Weights of a small autoregressive pixel model: width 256.
Rows from block 2, named by matrix and row number. Rows with one number belong to one attention dimension. Each number is 128 + 32 x the weight over its row's rms, rounded and kept within 0 to 255. All counts start at 0. Numbers have three digits each. After the name is the row's rms in percent of the matrix's.
# v: attention value (model.blocks.2.attn.v.weight, 256x256), inputs 128-255
# proj: attention output (model.blocks.2.attn.proj.weight, 256x256, transposed), outputs 128-255
v.92 092:109168152111142133122122112167135145134155100099084099115096126112081129064143108136105146123152152090117136136129150130141124182109141146127122158077203157174117132144144136121113124150129178116169134091136104111168137106098148109088131120167169090060109087118211148122118138147105137128128130089090128112128132130192199106158156119090128168128058175089202163110116174106172107180105
proj.92 101:158136103159096129121131129092153118079156096151160126142193140096093125154122142116113092148161179157131125143124109131129104053141118126114151128048146120131139121106161119167120087104152081185093112143194140133096155110103107115169153129144091120145176120122088133081052161108203119144088131186113161160156109104096090085080161180147063083160177151063099106139122109158126154105115
v.93 108:150171173084120123145106095096117140135142131168060117088123147151111063129125099088156115107169157120148141102130121160100126167053126158125128154098131184137152127149100119143189156136082122133184086093103072143078125076178132136116146192107125097146111133137193143175105164089137141155160096122169096165132143139173124148120145175117112108110089086184088135115079126173094133175134
proj.93 110:151151192168093123083122107148160102112150102131174145202110125152098128102114148133146081118134177098093141140135144131159102162163152115135131108170133123122092069172116128115068232117148170144131125134125144115122114145117196151085092125175177199091168117112144144163122145195089138130152141071105162080135135122074139180116077134097155072140086102128148126131182141102167131113173
v.94 089:178156160131092183155161138139132193153146091146153104082097132144106107084162188125108081122139129129164093115141057119155111100127175114080111124106122122177116116072143130172091138136131205206138135083117098119137158167087127150177140065113086120196171196125109100145159082127135064116105153169143139138128138144082137163191103113145127177118079158167137137145111128073115073117142
proj.94 094:053113064130120095137105119181121152153143129195116090110143107167161165115134072137063109078159091132116153075162181128067132223128144105149120142117099163111136130126084156130110085143118105145112141144047153149146064093207130128098171109145167111132103168119140128122144144132172130133107112127070165110120210143140132155188081137068165128134137109182115113182141148150155215056071
v.95 094:093176065130117097130111179122113087081161184119126131098127161163127115129157143149184107112094147123126145142114154137146171094086108134143070084114164168126128114164092092087131117108131143133105125077199153130156101138116113114163120062153145154135151176154104123092135189150132101081164093136131171144123102096103093138141186128069128080091087134061168094137141155102101132176148
proj.95 106:155086051135166151152100124096124102168116131195154131101112109180218183101161131154100166066145133082116152132093122174124165156170097119118144078154188173149137164084135148161088107189088150094093117161107098146092154118142134164127142156054180125113137091139081157170114096107175103157128236106143125121142186131116149144226133172181105159184096106101086109115126109133131116095109
v.96 102:134116109140161145175115149172106131082083098109167197129131111192141185096146063129125129111161113093156069065084176131132082120093156178078136131154091096089150115186115070135119112079092140178125205104138175112123121105181096087133109164142124119127131064093092143154168131108135081098134044127144074133121096133112120098110142164104120107087117141105162088129158163099146130087182
proj.96 110:141079090173136151081183132141154123148102193198108087105100125126135118142080184089157122129118139060130173193169139158077116149131151130137146117144154091107136136148104196135169166164130058067202090186158137183130124180112125095109147136118170165098116151158149107080134180188112113169173157104126123158144153159119130085077190142131119123162149097178096100090140106196079145124150
v.97 111:149140168150125117171110098146121092054147086164091142154159102115119160144138117094066165081109154123122098163121172152146123123199170152097123092115125157183121163128147135122140111118087081069155140131133111167132176150165113126154106076117095125041137132131123105181138146097134154134147131128198139120150090118138115097182096100158074108096071081170119172108149175151116136159153
proj.97 112:118097136137130131140183158140137041168094100100082171123095181160149120096126100161176083164147107179147151137134130140096122083110132113125157122109132136088109130087145092110128115109150130161113145133154154109131151095120127141123091149130174148135097076102187032183127143172109075158145125147120105108113195107144141125117176121126139150107124115044128142182103149092119157149134
v.98 095:132099210120160089140089120140174136071131084145151072154125130188118098151129097108108098158141121117169132143128137074184133135115143138096074168116113119102033127114145137100166132193185145103091108166151069134082122128132179115067143115211078131068118123170103126164110145185109089110110098133104064106086158120098116128111135138172153132169157111109096143113074076086107093144127
proj.98 101:102118150158091131102174103140095103100115155115090182095216120136118138184092105143112072170130107171086086105120067149083169161154133119202144094112134160155136057124145131155144121124094089113137147159117092115183090125089164162135123099123141143177052106138074152088065086131161151100125194172144164122105120156177126106107065123125175134108139112120226169162187073167108108093154
v.99 095:135122107135138154139105174137140118175086135135109106153105152139210182120105122132055130090142110085123192144105079125151132116080093133149152130185070124150097199146095122124132110127115132147089125104147138125133139134163035174122125111132091099087137174199081139105120170165162111095167105093141098122105106139134115137166176091088073137152135111145100120151155173143158162130112
proj.99 097:087128120098139116102163122167114062093118076134112147082102145151112111134133125163190091138135134041130166154183160167087128146087124116110126113102096120094118150137085062149164102084204177140119151152116133138087120111079095182139131146140080164116190133116110095156140132104140100131120122115127101081153151095119158142077117131142156113147110103089136143144118141090113114108117
v.100 097:099159105108174147147136145105111183110136133141136124188181192182106115138100123076121180176137127138126169102160147116108146093054160158146139118143123143107167109076141142176146156131179190112130150138115149025153138139131109104100131135116131042130164100151137134100174128138122061157144161153114071102149107110182084103121171118136098077088183133134070157167128128064126155118156
proj.100 096:081115138096069081064115090094068114143099112134098145089122142140165117171161117171160085101125140063082154144172095210125154153130166124087132121088103099104140113134101079147088107114127100140113072104134064200125145097132061142108159148143113116150196136153155128103140153095157174077094120118154071106143152137053190132066094119131123092183100112122138092138218147148135123136117
v.101 105:166128108135122157092173123112119101160102159181097114129137228108115214163101162180126121090141145117170121098149055131110072077182139128084064186127183147078103165125088146139159139172126112155137123079080088179153099112127114158109137125100105116107052146197130156131151077100139128115158117109122097130149165143118141112195108095151130125178103169163120111123144094103080108094108
proj.101 103:139149129083100148172120170179111150119099115124122105081147097152103129102137112119097111191135122166133094094100094046119127138091118117139104138183154203175114104140178103136177137155110163094149129187067172083111135131080143143151114113135178194157089111115040169189162151158118138157129166118141195114109068121136096147128133150155170134093136102086140139096088113152140140115150
v.102 105:100145112170096096186132133122103100152143154109126094059115129093126121148095192132151060056103095137090124091125190095109141115109129146107142177131228150084071124190147145185147141075119132104096150118146108136078146141082080141159127079138142123112080084152151078071164117113113162089153105115160148103140130089109144160164121038100099147114150163108103118193150225156146129159119
proj.102 103:147143129110220087161160085105131183136132119130133100138094160121140160181174154146133124135164152155096102122110138095142071156103066084109171126168093091134138076100105129101051122131137077187087133094098060119166132108182104109164109149225122113132169136145158154189114154096142169095109133118111093134118132198114120074132210168182129123145115148106105104084089105167142117144146
v.103 116:106173128144150157143085149137119100153111161135119077125180116122083111123145141142130114141140152170162098187117107134121122129181136073097148098106120106108097193134101169108110088111133168103141175098097153169096150041153159109202123135211079099117106115169145131141153141122118156132102159177083117098093081157132080162182138128102083117150121152129143161223093094201097115112133
proj.103 115:055144166159113129121139151072061094069126096032119174093149115168109131150156104197154091140106136099072143048126162110135184138172132156171098130190129103160131147107112055083149130128106105131099164145118159122145158122129125180157128113034141141147115089169109150187111137209150088140085110087171147121147148170132151094115139143123158109135112080104142103079156136115124096091121
v.104 099:127093134146075118173131103126053087181154199138106137090105095088165121113154117110089080098147101121130160139167124152141066093106171100130087119157097163056173168096141074140134099184096140158116143151126105188098040153070043121144116106146147093072139158144134159075158137155123132122143072161088124106122158144099164138185139182182060180135139110140165109117135076139168122120110
proj.104 102:149152056107070167111152097108096110142143122109168134160097114088085152178093164143145127111122155098162120187075155160144156102108089111154120093150147171157101105178191217106134146124160087109116121113104099116137132081170135124122096124166107124173047128125095159107133157128127145098177149136152173135129092148138083131076142095045180145101131081167126134142155084138082137155155
v.105 093:145087136160080165141124122101116121140065157165129077152108134106146099096159175167143118140094122122101153150135164185129102109118093092074158156157129103131090069137116135139081137165143091187149042114127180123102144141160146113147110138163115139140174151130200165115143188070116159120143159105152134169134118132128117119080101138124118171123090091150125071155176090173110151124131
proj.105 097:132145100128184086106118166153080099132109093046122168116110176127128116166078145069153098147111110122201118088122159071146112146188167155097093146126106165141172151127105111093153121116127193093105187132116124139150120121103147188159130116068113090122067085123138077179105131196172112118126096105144100161121131175104125141159149178105150105164208109139080141115107137169134146116137
v.106 095:084180145094098133118084168143120102107137147174148097159119110077126147121127110197147174096164151085108088150098091128115105131088134144114161140138117084179115141176141130113151118126189119142120126183120149174192134121116116114118138115158130225132130114108162115110118171136101128038120113135076081152116080119092157126141138080102128092131118111159115135199128233119104110130140
proj.106 098:131105078176162112135142124129121119092064151086119139110136155154145113111181114130163164166145118152130149154155141070094157082166073082129169109138155126140149086092170121114113107176117111109112190161089070128090103090143146175141160144120166090180169072156090144182121121111192154176161156153127135072107173174116161124154153136173163159114121100022136148049057072128133168082109
v.107 103:149121147158152140130154086118036130140146106132138156141152135114140117172073097148151090135128117092127122105160104115118098052145096126157163168124086130113121107136148164153130086136172091100137143117097118135109138113121150181120110117152130147117119064146158116116043130130123105147117094154135128112170121133118132089134105155129131138135152085159161132089136160171214129133136
proj.107 088:080176057135102126128097104115144157173117120093165148089065135166151131166143122173210114169160138069084148112126143162129131150055152127084086135152071088140123116161116078121094168109136122129107021088164094163124115120132045130132120127190125115095159159143182101151122178116207191091060178124149105111136116162087167124098178112189111139117101125133087122120125149104145098090094
v.108 121:213163088167120083152099048102114086118158168152140112084178109113182132164189094134073135122112139107109123120116170136134116094075174141138135134090100155099133177164099067133043119144134137097127105160128083152147094075168136180145140185134046182144128126146150148159127188106113151132082044120107064116136148161131091109118145154143148132168098111109119124140134114122151152212123
proj.108 112:126151084155070190116109196149120138121142117088103183117116084158106118141072130136154142135149148118119143083142094156109240154167080127148108137058089148168084137120167147127186161132147154073112163091150147145118111158111150131090123098064094085157115151088115102070126165162182112147161155146166141173112130105147116139118059072115168170114145108177168156201161124098126110120095
v.109 109:158129151176107162131084109141127148102120099062143168118125084134107121107158103136112167141088134177116166125171086101115125126072190052126099096095045114171100115155118164117092114152167157147092127182185142134114090168076068152171116097158166160154165180150133146105159152106136168126152162140208159112163106160140145132138144078113152111125108122151105127137182110126146095157166
proj.109 112:170100097079144097136188125102129126103126059159149092087153200097169099113065111196145162145178117111192098145100154162123110121189101145128098143099131146134148153137133156084131142175154150136106135161126165137096145086119160129116178152135130091171098076182130053170158102132056097109194110157123131137160173091144079218154110184143108134167185186100121152167125105129095167153149
v.110 102:146134193124151123133141104120079167127182093130078100137120154129112129120130116116077138144159136053136111093141158083105092120103077072134121147168155168077055091115104116179123135177129172153101144093134188152133096101118167160085084106115095075139136113092091090113123130137124120156106149112202122126143115079080193100128198179181158139143037132149160151110128131174166117120167
proj.110 111:161137109132111183132155126171097124128149128101157156133106099129151176181091124171135091167197140213107106102066128111161139142125133108120078144179133146125132141151135165114098133140102173118099090148132122101060184117173131046128147105160183111165070095168159125173084168135158140114135184122116145156137093146153118084099141125151117150085153119122089101210092085136148153098068
v.111 086:166124100100111189145165117118163180117083164124092098096130206130065118128158114098138088081109110103140107121089102155118154156117136139097158124104164114135185148111091101152116085124129105147160155073159121105086101133147137075102077110107101133228077139183109090137127056174126071150141087110157123150129094160117106173151141166157100064093126102129130117104101195178166184102121
proj.111 091:057085141158111095080131074137101116160169088123128170149088142156136120146136144171132118070135119073101131078171124162164152167201095119128108112182097111142095081140087052102115147108126102146119103127097105133134150105212117087134132095149166147116141173151132201122107169133150113133099118094144093169100106160105140080112139098102146134172146112137121119134135093136136131169119
v.112 094:130128140116131129108114191156104114153085165193102128160157135149106097137077174086094139132182145093120153072090175157200112111184103104128128111104130127133132053085118148105140133153158119138159187108113110102140101126139196130103131106133129112168115109120075104173152092084126109160122156201144134117125172132133130145149083119148125085142174196138089156109145143174081136083154
proj.112 101:137124145170097103112187110134128099212105155121070078153137121097145162089181092148161080141069115092140172200152154078127096113081203161117183136143159137074158165091134129110139112090118154164095083128124086149149190109129081152167090144083172143110139129157185152155133123193096169157167141083123059124112098133095165106084182154084099151175147124075160091118139181083122133150149
v.113 105:132127181129111136133101154166148131143141191107143140156158167099112129110086125102077119136099079169171150099152144109129118142176215096083048156119192177115073193106109094121150084196151168136105099145162165168165096058115149107182169131141149159077144031163113085089145181071088085094093093094170078194087099116160130132167154108095102110092161138070131124113116102103081162170109
proj.113 113:094171123136119142184170171075117122122107077119058094041159113178133152122175104135150090197115114116129122147098156123031162156151071103192240112061105104117155110073126105113097187133155081155086151136121124109112108142088110177127145145149047133182191129144162164160139120180188149104131149131113141089127134181169133119129131162161154102169085104085143114142136128105133119091091
v.114 107:159135041095147137051142156118131117144106157082201120126128117147159093075138148154101184059171077149122116124106127124123119136151114134165134161091135117105056113131118149116092103090110120106114106167181158122147135120142141153180096082099141142099087144069111063124076087107137172163122164172139103146098083122145140129144116091136147126123143092121129160165110116119138170072095
proj.114 114:114108152182114199166111113141131141142100148168075129115103140114113185134145127100157101168131128159113137107105102086144155143121110067112164074106085087067190177104134111115171093127152160136069133130116094113084129175086139143149115067101127143108178114130197181096128184152117045086125107080100154142191141100133168109092174083149090091171091136076133081138147110103138095128153
v.115 095:097167145124182107104158083121107126111129165121138105118163103145188149089127100108131142109147139125123159138163131102137115158072109097143158154132136086083152139095115109138136160163102105217099149118203109117146153001168168115135127119104173168121121136088172104123149116167129168120090077131051106111117159119101122114174118062143143134188083183158113145149125071203133146104140
proj.115 103:124115085108079148164126082147115111125126094128077207103140123115155162192137174109092102195173116125110093131096133152107214134097060082135143122095148153112136092129210172139136104150121163074105136131057139095105148189115106147092130106167097090164124082144119171082054166147156136103176139117187162177109155117121117172132062114112147142128172152145174123188144087159144115118083
v.116 096:139088147117083155210116105133120201124160131170118113049143127130180096121133169185112179137167112137124127105102091110139143101151192088164176108178136148126113077167152163144137145162082156119116146139160103166131136112121159136137179083123074125143125182123150140102114158084157153122114120126115050158142064147171163200107157114170111181122098117103168069144151122123101131134108
proj.116 098:149161095173157126052118165112153096188090145084149124173074155156102126123077095045183111092116119111170139122163123107209077111092162159108046136135143162116169152129054082122172127089169137093121135126141124140123141079143111154108065156099133118117094123092101079157116125146087095168128148180104143113112134099139100130120159132120140095118168064124091192131083142054128073131172