Rows from block 3, named by matrix and row number. Rows with one number belong to one attention dimension. Each number is 128 + 24 x the weight over its row's rms, rounded and kept within 0 to 255. All counts start at 0. After the name is the row's rms in percent of the matrix's.
# q: attention query (model.blocks.3.attn.q.weight, 256x256), inputs 172-255
# k: attention key (model.blocks.3.attn.k.weight, 256x256), inputs 172-255
q.35 087 [116 162 146 135 189 126  98 154 149 127 167 118 125 126 107 134 126 131  73  77 108 126 127 140 141 150 132 139 106 128 101 135 122 154 149 114 141 159 115 127 156 157 155 189 128 126 130 176 109 150 166 143 157 157 164  97 128 136 148 157 154 124 126 128 119  89 115 137 146 119  93 130 110 168 130 124 142 139 134 116 140 139 130 118]
k.35 090 [112 127 121 127 133  87 146 148 156 112 115 128  91 148 127 130 152  98 113 123 111 163  94 138 134 164 169 114 125 117 131 133 154 193 160 135 112 147 139 105  80 119 184 122 180 122 182 176 119 170 155 136 162 119 113 111 130 136 106 127 116 135 112  97 115 121 132 141 149  99 165 126 156 115 136 140 151 181  75 142 122 129 118 152]
q.36 086 [141 149 115 148 115 139 129 123 159 129 127 141  86 118 124 137 126 135 130 143 117 119 164 170  56 176 120 108 138 171  80 124  87 130 129 124 125 124 147 110 134 108 144 141 112 119 118 125 116 161 110 129 163 111 141 122 113 132 142 146 186 111 127 138 151 122 119 135 124 121 169  99 177 127 120 121 116 121 123 109 142  94 131 195]
k.36 101 [162 162 146 159 122 152 118 195 112 145 155 137 163 107 113 133 126 146 149 115 143 118 116  92 131 102 168 121 124  79 110 169 124 148 131 122  94 112 110 102 124 124  84 117 101 159 116  85 110  86  96 124 105 117 160 119 163 115 138  80 142 101 133 100 137 143 129 165 148 111 105 119 147 120  94 129 116  92 132 139 104 148 162  87]
q.37 099 [115  96 130 136 150 154 154 145 105 124  76 100 111  98  90 122 115  98 155 132 122 163 137 111 157 131 142 143 150 163 119 118 141 105  88 100 125 108 136 138 152 139 117 118  92  90 113 152 131 167  94 131 135 109 130 146 133 136 160 134 108 163 105 129 125 130 156 150 140 139 149 140 100 117 203 114 154 123 129 153 133 122 142 157]
k.37 109 [130  98 131 189 173  82  93  98 102 110 121 178 162 127 125 113 110  83 159 129 134 127 117 174 162 114 104  68 145 151 127  91 139 162 160 115 132 140 120 161  87 106 112 141  96  89 108 148  96 121 132 115 108 116 130 112  98 130 107 130 124 120 135 107 156 139 114 125 118 124 150 136 186 109 110 112 132 156 146 138 122  94 169  85]
q.38 096 [126 128  99 117  94 116  86 116 138 111 124 124 154 112 129 157 139  84 109 112  89 120 152 125 157 149 102  82 143 133 150 127 152 154 119 122 130 128 186 123 139 141 128  74 136 111  91 164 158  71 103 146 101 115  94 126 118 119 102 136 123 116 176 128 157 116 108 118  96 135 171 127 152 120 112 134  89  78 163  86 136 118 134 141]
k.38 094 [114 131 111 136 105 123 163 141 172 104 137 144 127 168  97 125 140 115 152 148 117 148 116 134 117  75 129  98 146 122 146 124 123  76 145 157 148 145 134 134  89 136 145 116 184 153 124 133 155 112  85 126 182 158 159 106 152 156 123 126  71 107 122 170 122 174 142  90 143 111 145 104 131 131 102 123  97 184 124 120 157 146  90 149]
q.39 093 [140 139 134 148 163 153 138 158 141 109 150 105 138 158 107 110 154 140 120 118 164 119 136  93  99 152 127  91 178 142 133 121 108 126 121  83 115  76 132 135 130  76 116 116  99 146 126 115 165 135 166 141 160 105 126 162 148 139 143 147  91 110 134 158  94 122 117 134  86  96  66 150 116 154 115 130  88 178 107 117 116 135 108 105]
k.39 093 [129 116 115 147 118 143 128 120 136  80 139 130 127 148 144 121 119 125 120 133 149 115 135  87 127 126 153 106 115 128 158 143 149 130 162 111 170 140 151 117 167 151 126 118 144 124 115 121 154 148 169  96 127 152 125  97 108 162 156  72 167  77 144 127  94 124 172 115  99 132 141 103 116 128 163 138 145 121 143 105 160 140 138 181]
q.40 092 [119  99 133 127 129 145  85 147 135 177  94 135  90 147  90 135  86 134 133 108 149 106 111 107 110 152 130 148  72 197 119 132 141 108 141 141 177 119 136  81 101 106 123 110 105 119 155 136 115 177 100 107 121 115 157  87 112 161 144 109 192 158 119 161 152 133 121 119 135 128 155  86 166 125 161 134 174 168 109 113 106 154 149 161]
k.40 102 [101 112 169 194 153 137 147 132 139 111 116 142  98 127 124  80 135 149 114  96 180 118 132 147 129 128  77 103 154 100 138 106 146  91 130 112  92 139 139 104 124 113 114 112 139 170 126 161 149 163 112 112 107 144 132 103 136 141  87 149 131 134  94 152 109 125 143 150 152  81 138 154 145 135 119  84 131 160 122 100  93  99 145 173]
q.41 107 [ 74 164 164 110 143 120 157 155 143 176 120 126 139  75 126 146 137 153 103 133 124 144 152 142  98  96 108  96 164 115 101  95 126  99  79 117 160 157  86 127 130 138 154 110  95 166 127 147 106 145 114 131 142 130  79 124 115 103 134 102 144 138  91 123 159  94 118 154 129 141 150 157 100 109 133 143 133  59 110 137 102 102 126 136]
k.41 107 [144 136 135 130 133 123 122 123  94 143 137 112 148 125 100 105 142 145  94 106 176 112 127 103 135 134 102 136 106 136 133  98 112 145 145 131 139 100 140 133 137 137 117  84 183 144  76 143 138  99 137 120  91 104 109 138 152  98  67 114 157 105 135 130 111 142 159 106 122 121 138 130 125 165 139 109  78 138  84 169  73 107 117 142]
q.42 115 [153 109  92 114 144 144 117 132 171 155 136 145 150 139 124  90 156 148 141 148 122  96 143 133 153  75 137 173 140  96 153 136 102 153 144 118 146 163 161 131 169 107 128 188 158 143 104 112 103  89 147 151 127 121 113 148 119 112  92  50 120 128 129 102 116 166 130  82 130 150 109 110 153 116 101 169 119 138 145 134 161 118 139  88]
k.42 091 [130  74 128 128 107 121 126 129 134 104  92 144 116 118 149 101 100 153 189 121 117 128 171 139 101 119 123 118 154 186  82  93 130 118 170 162 160 129 120 162 143 141 100 118 163 112 144 169 134 162 145 122 133 136 127 144  89 116 117 165 141 157 144 111 153  89  76 129 140 148 128 135 120 108 142 114 110 146 118  88  98 141 111 156]
q.43 099 [126 144 113 128 153 109 120 129 117 140 112 166 146 118 129 146 109 155 122 116 150 117 182 175 122 144 121 170 136 140 114 117 110 182 104 145 168 128  91 137 116 143 122 143 153 167  94 134  93 118 125  80 138 103 152 125  75 133 123 118  83 103 167 108 100 177 121 149 109 149 177 146 145  95 151 130 142 119 109 101 127 111 135  89]
k.43 101 [157 129 124 153 136 133 112 109  83 151 122  90 106 115 159 129  95 144 121  89 125 114 152 113 117 166 147 161 130 155 134 108 129 152 171 123 164 142 101 129  94 113 141 131  67  96 122 117 137 149 112 111 118  92 123 139 139 123 129 133 137 122 128 101 131 128 112 159 104 145 138 148 136 139 160 157 123 141  96 112  97 110 137 125]
q.44 102 [109 167 163 131 164 119 139 152 114 150 112 121 120 137  90 131  99 129 157 130 149 150 146 127 114 196  90 135 121 124  90 107 163 118 156 143  79 116 120 126 102 136 107 105 129  89 148 105 125 136 167  84 104 149 116 135 139 173 140 122 145 110 105 124 123 121 168 148 105  64 128 155 162 122 128 117 153  86 127  97 145 151 136 150]
k.44 103 [114 124 164 120 129 102 148 133 196 147 113  99 120 111 132 142 175 124 147  72  82  90 131 139  94 103 136 140 140 122 124  89 104 128 109 155 182 139 100 134 160 133 179 152 111 127 138 168 123  80 153 152 148 129 124 135 116  94 152 104 139  58 108 151 122 150 105 119 122 139 111 160 130 157 116 185 128 114 148 145 123 120  96 116]
q.45 106 [138 101 152 150 139 137 164 125 127 118 131 113 113 125 117 132 103 101 149 127 147 125 159  72 143 145 106  96 145 124 149 108 128 121  86 182 111 138 141 127 144 142  79  98 115 139 145 157 171 126 129 131 117 131  82 134 174  70 139 159 119 110 136 110 101 129 168 154  77 124 132 118 131 128 164 138 151  98 109 132 104 144 109  88]
k.45 104 [157 120 119 152 101 143  90 143 133 122  53 158  97 112 113  63 129 131  93 135 106 146  96 123 141  88 163 111 139 144 172 164 114 168 108 165 116  99 134 107 138 103 117 143 129 143 126 105 158 145 107 170 104  85 155  84 171 133  97 164 110 146 118 121 151 105 135 171 157 122 122  89 125 132 144 182 104 155 132 100 109 109 139 136]
q.46 099 [133  75 168 174 125 137 113 123  94 110 126 128  66 136 108 107 121 110 109 123 148 132 152 150  92 131  98 146 107 144 164 180 126 135 143 121  90  83 167 128 123 122 134 150 111 102 117 110  97 160 127 142 127 140 179  99 121 152 129 145 116 134 125 152 142 100 102 121 155 149 157 135 180 148 122  69  70 134 127  89 134 126 140 151]
k.46 096 [116 134 108 102 144  98 184 160 108 103 182 117 126 146 167 133 145 138 103 152 130 114 166 109 145 132 117 131 145 133 116 107 123 110 100 122 162 134  80 146 135 127 152 139 124 185 122 134 141 121 136 133  92 126 126 101 154 147  97 139  98 155 125 115 131 152 110 105 122 129  82 129 159 116 116 144 120  94 125 172 138 101 143 159]
q.47 105 [ 87 151 113 148 149 121 149 151 162 181 122 119  83 123 145 170 111 103 106 159 161 117 164 101 138 172 106 151 125 147 164 116 126 104 133 105 103 123 152 110 102 131 134 114  84 126 136 119 153 140  84 129  99 109 129  84 116 112 135 121 152 166  84 159 113 142 155 126  81 167 109 107 117 112 138 112 137 108 132 137  94 112 102 191]
k.47 094 [118 119 145 145 100 141 126 112 106 157 168  78 115 102 150 116 171 136 109 140 145 132 107 119 118 137 139 156 124 144 156 123 106 133 106 112 103 139 111 119 143 100 123 112 124  83 147 161 124 102 104 131 142 140 120 166 113  77 112 110 123 141 124 127 107 151 124 155  99 117 139 102 146 116 101  88 126 114 184 114 136 131 119 161]
q.48 093 [103  97 106 124 131 128 106 139 113 121 118 136 115 138 120 149 164 155 179 180  95 161  86 160 156 123 122 150 135  99 199 150 118 126 132 148 138 127 124 116 128 139 169 119 105 123 133 159 115 125 116 122 122  84 128  77 146 127  99 115 128 125 135 133 125 127 138 172 131 150 138 129 104 100 141 105 141  92 134 127  86 181 144 146]
k.48 102 [152 140 116 134 134 128 113 162 110 167 111 122  93 132 185 157 113 155 131 187  75 100  94 126 136 113 132 125 135 108 113 121 129 123 131 173 124 151  86 112 116 148 187 138  98 104 155 148 117 138 125 130 173 121  94 114  98 138 136 156  89 103  99 135 133 135 119 136 126 157 150 107 107 149 150 181 130 114 113 123 106 142 122 106]
q.49 102 [126 174 106 119 129 141 134 121 143 105 127 145 154 138 116 106 113 124 146 134  92 112 189 130 150 106 115 143 144 134 131 124 134 157 147 118 120 134  94 137 153 137 159 172 162 110 118  89  97  93 127 130  93 176 117  99 118  98  99 138 140 118 168 108 100 110 135 148 130 126  92 116 161 130 109 128 130 138 138 103 146 147 150  74]
k.49 096 [ 98  56 140 116 158 146 141 151 126 188 131 126 162 121 168  99 122 131 140 130 158 114 137  92 130 118 123 106 164 111 110 120  98 148 147 142  82 102 112 143 114 143 123 104 158 134  66 118 125  98  76 128 166 138 112 142 128 157 132 122 122 122 107  95 149 129 145 147 110  78 142  97 109  99 121 146 157 113  93 119 103  93 146 142]
q.50 089 [105 143 121 158 116 159 151 137 140 102 127 118 149 127  88 147 119 133 138 137 136  88 136 102  80 180 161 146 180 128 106  78 121 131 121 107 149 100 144 127 156 139 157 106 115 166 102 175  86  94 152 137 128 118 144  90 105  91 151 126 135  96 114 128 107 188 160 140  90 155  94 117 126 131 137 147 128 134 175 138 142 114 103 111]
k.50 079 [166 126 140  96  98 108 168 151 126  74 136 161 120 142 107 138 116 146 163 104 134 151 154 142 145  93 129 122 126 178 123  98 139  78 121 123 116 118 129 116 118  80 108 144 144 150 148 149  83  98 118 130 130 146 160 138 103 131 122 128 123 111 130 105 156 144  85 180 138 205 170 139 128 123 130 142 114 133 161  97  72 123  68 111]
q.51 104 [138 158  87 113 127 168 105 111 149 178 119 139 151 149 151 134 136 147 149 128 127 150 139 168 128 127 100 155 129 110 107 104 126 133 115 125 149 106 120 133 166 149 150 128 110 151 121  96 129 140 142 120 175 134 160 137 117 128 107 124  73  70  92  96  91 122 141 129 124 118 113 110 125 133 120 117 102 137 112 164 126 141 111 162]
k.51 103 [127 144  99 156 163 142 119 133 151 125 104  98 119 117  88 134 169 124 120 113 147 146 143 115 119 156  87 117 157 118 126 116 166  85 101  92 126 140 156  85 129 104 119  96 137  80 151 165 151 142 139 141 122 128 139 174 146 113 169 146 179 112  96 140 139 139 140  90  99 131 142 133 150 156 119  81 163  87 143 164 113 128 142 139]
q.52 105 [131 189 115 128 118 143 167 122 142 105 128 119 161 143 119 148 118 139 153 107 138 162 117 151 129 149  99 137 145 133 142 110 132 161 177  99 136 124 160 132 161 146 129 134 126 129 168 113 135 123 173 156 124  74 129 143 126 123 120 129 132 147 153 121 135  98 137 133 120 165 105 140 150 137 109 117 143 127 152 105 111 191 120 150]
k.52 099 [159 145 139 139 168 107  70  98 119 100 167 156 105 103 127 153 127 130  81 111 113 100 172  78  89 117 140 127 102 138 133  93 118  69 146 167 105 136 100 143 121 120  97 152  83 154 109 130 122 118 129 148 119 129 139 115 123 127 119 116 138 156 162 145 111 141  79 131 153 106 160 164 137 169 140 144 105 103 105 112  91 129 131 101]
q.53 107 [ 91 166 126 148 133 172  97 115 111 133 135 144  95 147 157 140 159 150 159 128 138 114  78 112 139  83 109 112 119 117 114 122 115 123 153 134 111 160 122 122 165 130 133 146 110 123 150 107  73 107  95 136 161 120 151  80  80 132 122 130 131 105 132 152 102 156 138 133 105 179 121 142 143  82 135 131 135 158 151  83 100 112 143  96]
k.53 100 [190  99  75 128 177 128 147  85  96 154 116 108  97 145 118 117 103 136 124 129 100 123 147 129 136  98 151 123 108 155 126 152 127 116 119 138 132 108 136 111 150 161 128 148 122  79 149 143 127 106 167 150  95 117 156 126  82 161  94 123 132 113 144 133 118 110 131 154 140 134  91 131 168 110  98 113 144 138 101 112 199 101 110 154]